Weights of a small image deblurring model: 4.14M parameters, widths [64, 128, 128].
Rows from block 6 of a small image deblurring model, named by matrix and row number. Rows with one number belong to one channel. Each number is 500 + 50 x the weight over its row's rms, rounded and kept within 0 to 999. All counts start at 0. Numbers have three digits each.
After each channel's rows are labels from the 100 images, of 14976, where the channel reaches its highest value: "top examples" is what is common among them. Only what is clearly more common there than usual is listed. The data: telescope images of galaxies (Galaxy Zoo DECaLS). In brackets: how many of the 100.
# convs0: first 3x3 conv (model.mid.0.convs.0.weight, 128x128x3x3, each kernel summed), inputs 0-127
# convs1: second 3x3 conv (model.mid.0.convs.1.weight, 128x128x3x3, transposed, each kernel summed), outputs 0-127

convs0.76:481454495511447424554468560568535526538558500481454528507425510472461502518488500556494579531540500441449487503445484500530547411501461384421483520514474537467456545498516523452490520514519496513516406462541470667501500556459550513520487488527506502478469472457537602477259570447507474569531510506487560474467576592503577501469479548500468482491394509515475472389480409450525496442539
convs1.76:437498505520491369462492562509476456544567525517547513482448569490502608477494487451517475446490543502482509545493554553470506547492500486517527445511536502451500439520497468504495492482445495586520477537443504490510603414435504483487529474420437518581497510445516638561279432556528516518586453519500570475489480495549476530497582397531488509606385527477567560510599478549486500500522
top examples: shape: star or artifact (29)

convs0.10:380551565516474513476500570538447502507494466466563448290523430496417506473439446509500521418474461483484477513498449475476476508510555512447448519509431560500608543471502415454443477529484505486535413522411536547501546534544517540496451503553527495516576480508441387488503589477517544423501544462521524472396594410493505540505510561526392472556542493496507541485525503387500439526437
convs1.10:508604524571482501513466517505644507521503492482469631523476520565565539504566449436535434496511558507470572479395506523555464516439468491480550538525522472554412426516547492532522527463512487519500434455493468369576587441466461448463523441560530511595479486428529453488542501450559479588473474524495370476618451532496497471491452522546500521434511541442432428510606533438541474465516
top examples: shape: star or artifact (29)

convs0.19:530538531519513441449534474597434474544544502459473472450481451565500562550508546512571495589517405478419539437524587547522459428439441500559426412436544431584492439544617472543370553488490501539539479591475403518545565534452516452602479500495458456525527465554432507575520578435470519484528543515581538494389455457503496498474530478500556489563431537533519542500500496527500573532552
convs1.19:379456513501511509588501441470567500471504483484511497492484446558518423493518498515484490556500551622534445491596453570454584495516559511428493494455574418500497469538463409457508521568583500470510650380479481574512534517504515431522426555542478535416545548431484560512573490500518483498537437486400566485523604489609495525467500500528500475472560482469549570486473537458523494413599
top examples: shape: star or artifact (27)

convs0.116:469398525475500343480504516487462526484615547455485386541477508498523523518423521468443605553456529479400470450395520460473445451540518484383443398538521559500556572505486446465434483515512545518467459516459531495557515525534467511623483480478534565435498581515482404430485417526390486414559527484555487519450487446456500551472477535504428454536491535481466473460469569481481550513511
convs1.116:567601505579564589551472439438520584538516452514517544472608465502489471510514558481538455502508428527526545531380489586515541473475469517570618571561496455463554482467483529528557483537505453525479565438572464449534491500471495543424533571514447494619518448468445567516624602483521446502445401519508545506569547539592476479471527482557563590534503465528549527524422523537529508486472
top examples: spiral arms: yes (39)

convs0.27:420493526455458447493461433562463419572535560447521520436465411483538581483472475550583474561529428477500562500466505588429448458467365431451438534534468423488384502538521467466478460622534468548510466460527419527481475542505539518439462550475540474487510492513479412474439489501500460355459522429475591502491482441494513440422518559542510492517534491537550556404537586510432474514526
convs1.27:551560462571460433474497465489474527474525502586459513517563509473518498549581507383500470517459528483437443309491522480498511467480573589516519572543556427509515479507539506498445506505487563600543368525500520469504453596526454518557500423481514414533534446568595483497481471453609447574433560500510534499571518544530491490481545463492542574407442449507566504567532569517489492433542
top examples: shape: star or artifact (35)

convs0.78:544483582455473365529511521614477515416525506481529520521418441470385566509500488541527433500472531500494532543460444538466486588511466434483478565540489557507523487479488421518600517474434496546514506478435430580467457564433537508452516528452426430560500522480500507532531576485440500472548451393504582515529530606531391528483500416545458500537475544430428459522484520604432405559471
convs1.78:414409456521466565491572481499483593383520484465466473484532542487465448446498459533492500528434505414490450375569484404518443499482527523448396439526451462491523525504588461460487408481475440478524408520470511503395486500493424522477561498524585436426512480500549550529586357481526414508622461521529523443493521555463446521583528478486531436486464510478518545477509463533437435521455
top examples: shape: star or artifact (25)

convs0.55:469500529465469475420430455568526586467493571487410494400480408466543536501487549441519535477447551488472512570574476602485494473499437479459500493442480527470557496530612495482519419564527500515481515509483390509551523569485493425496480500502515517500522538500428589484515488477500527450394368430434628483458504455674492510395486481512452494501480459520484468533491566496596503446556
convs1.55:512466538517524507509510551473487377426545497486599537478495473477488482490552481531518395505449476522515533306514458346544500590515459535436437454517506477473506421500495441507486507459400538473509415474481560500419495441484496472413520421547583482473452472461494431513606426544428504395532518480488425521488447499497480411500520561491505510459583518485393549475528437500486511511487
top examples: shape: star or artifact (41)

convs0.103:517500511536493604444472496445503463479469483552479500480486467486555501466451530524504476482427522547471484473523578492480497500450449516551420500490510361510483456500517547514464562533516490460500524500515448469468406512554679537453493506443513479428513588507480425450533556393463525421435513520526624407461474496587428629475535413557440500427501445481482468500428494528506587625484
convs1.103:426509534517501527489513510514487577524569399467471489508522464562449497469589504483567476494457462546429458526500528483513418412501513590449565491546500554551513554479606508529523543605486526562547548396539522479380391414507448471571478512538496520454579490555467504502496504453423544621462486619526437542503461495432537476539476434483503502539529478484371544530462530368525487483501
top examples: shape: star or artifact (31)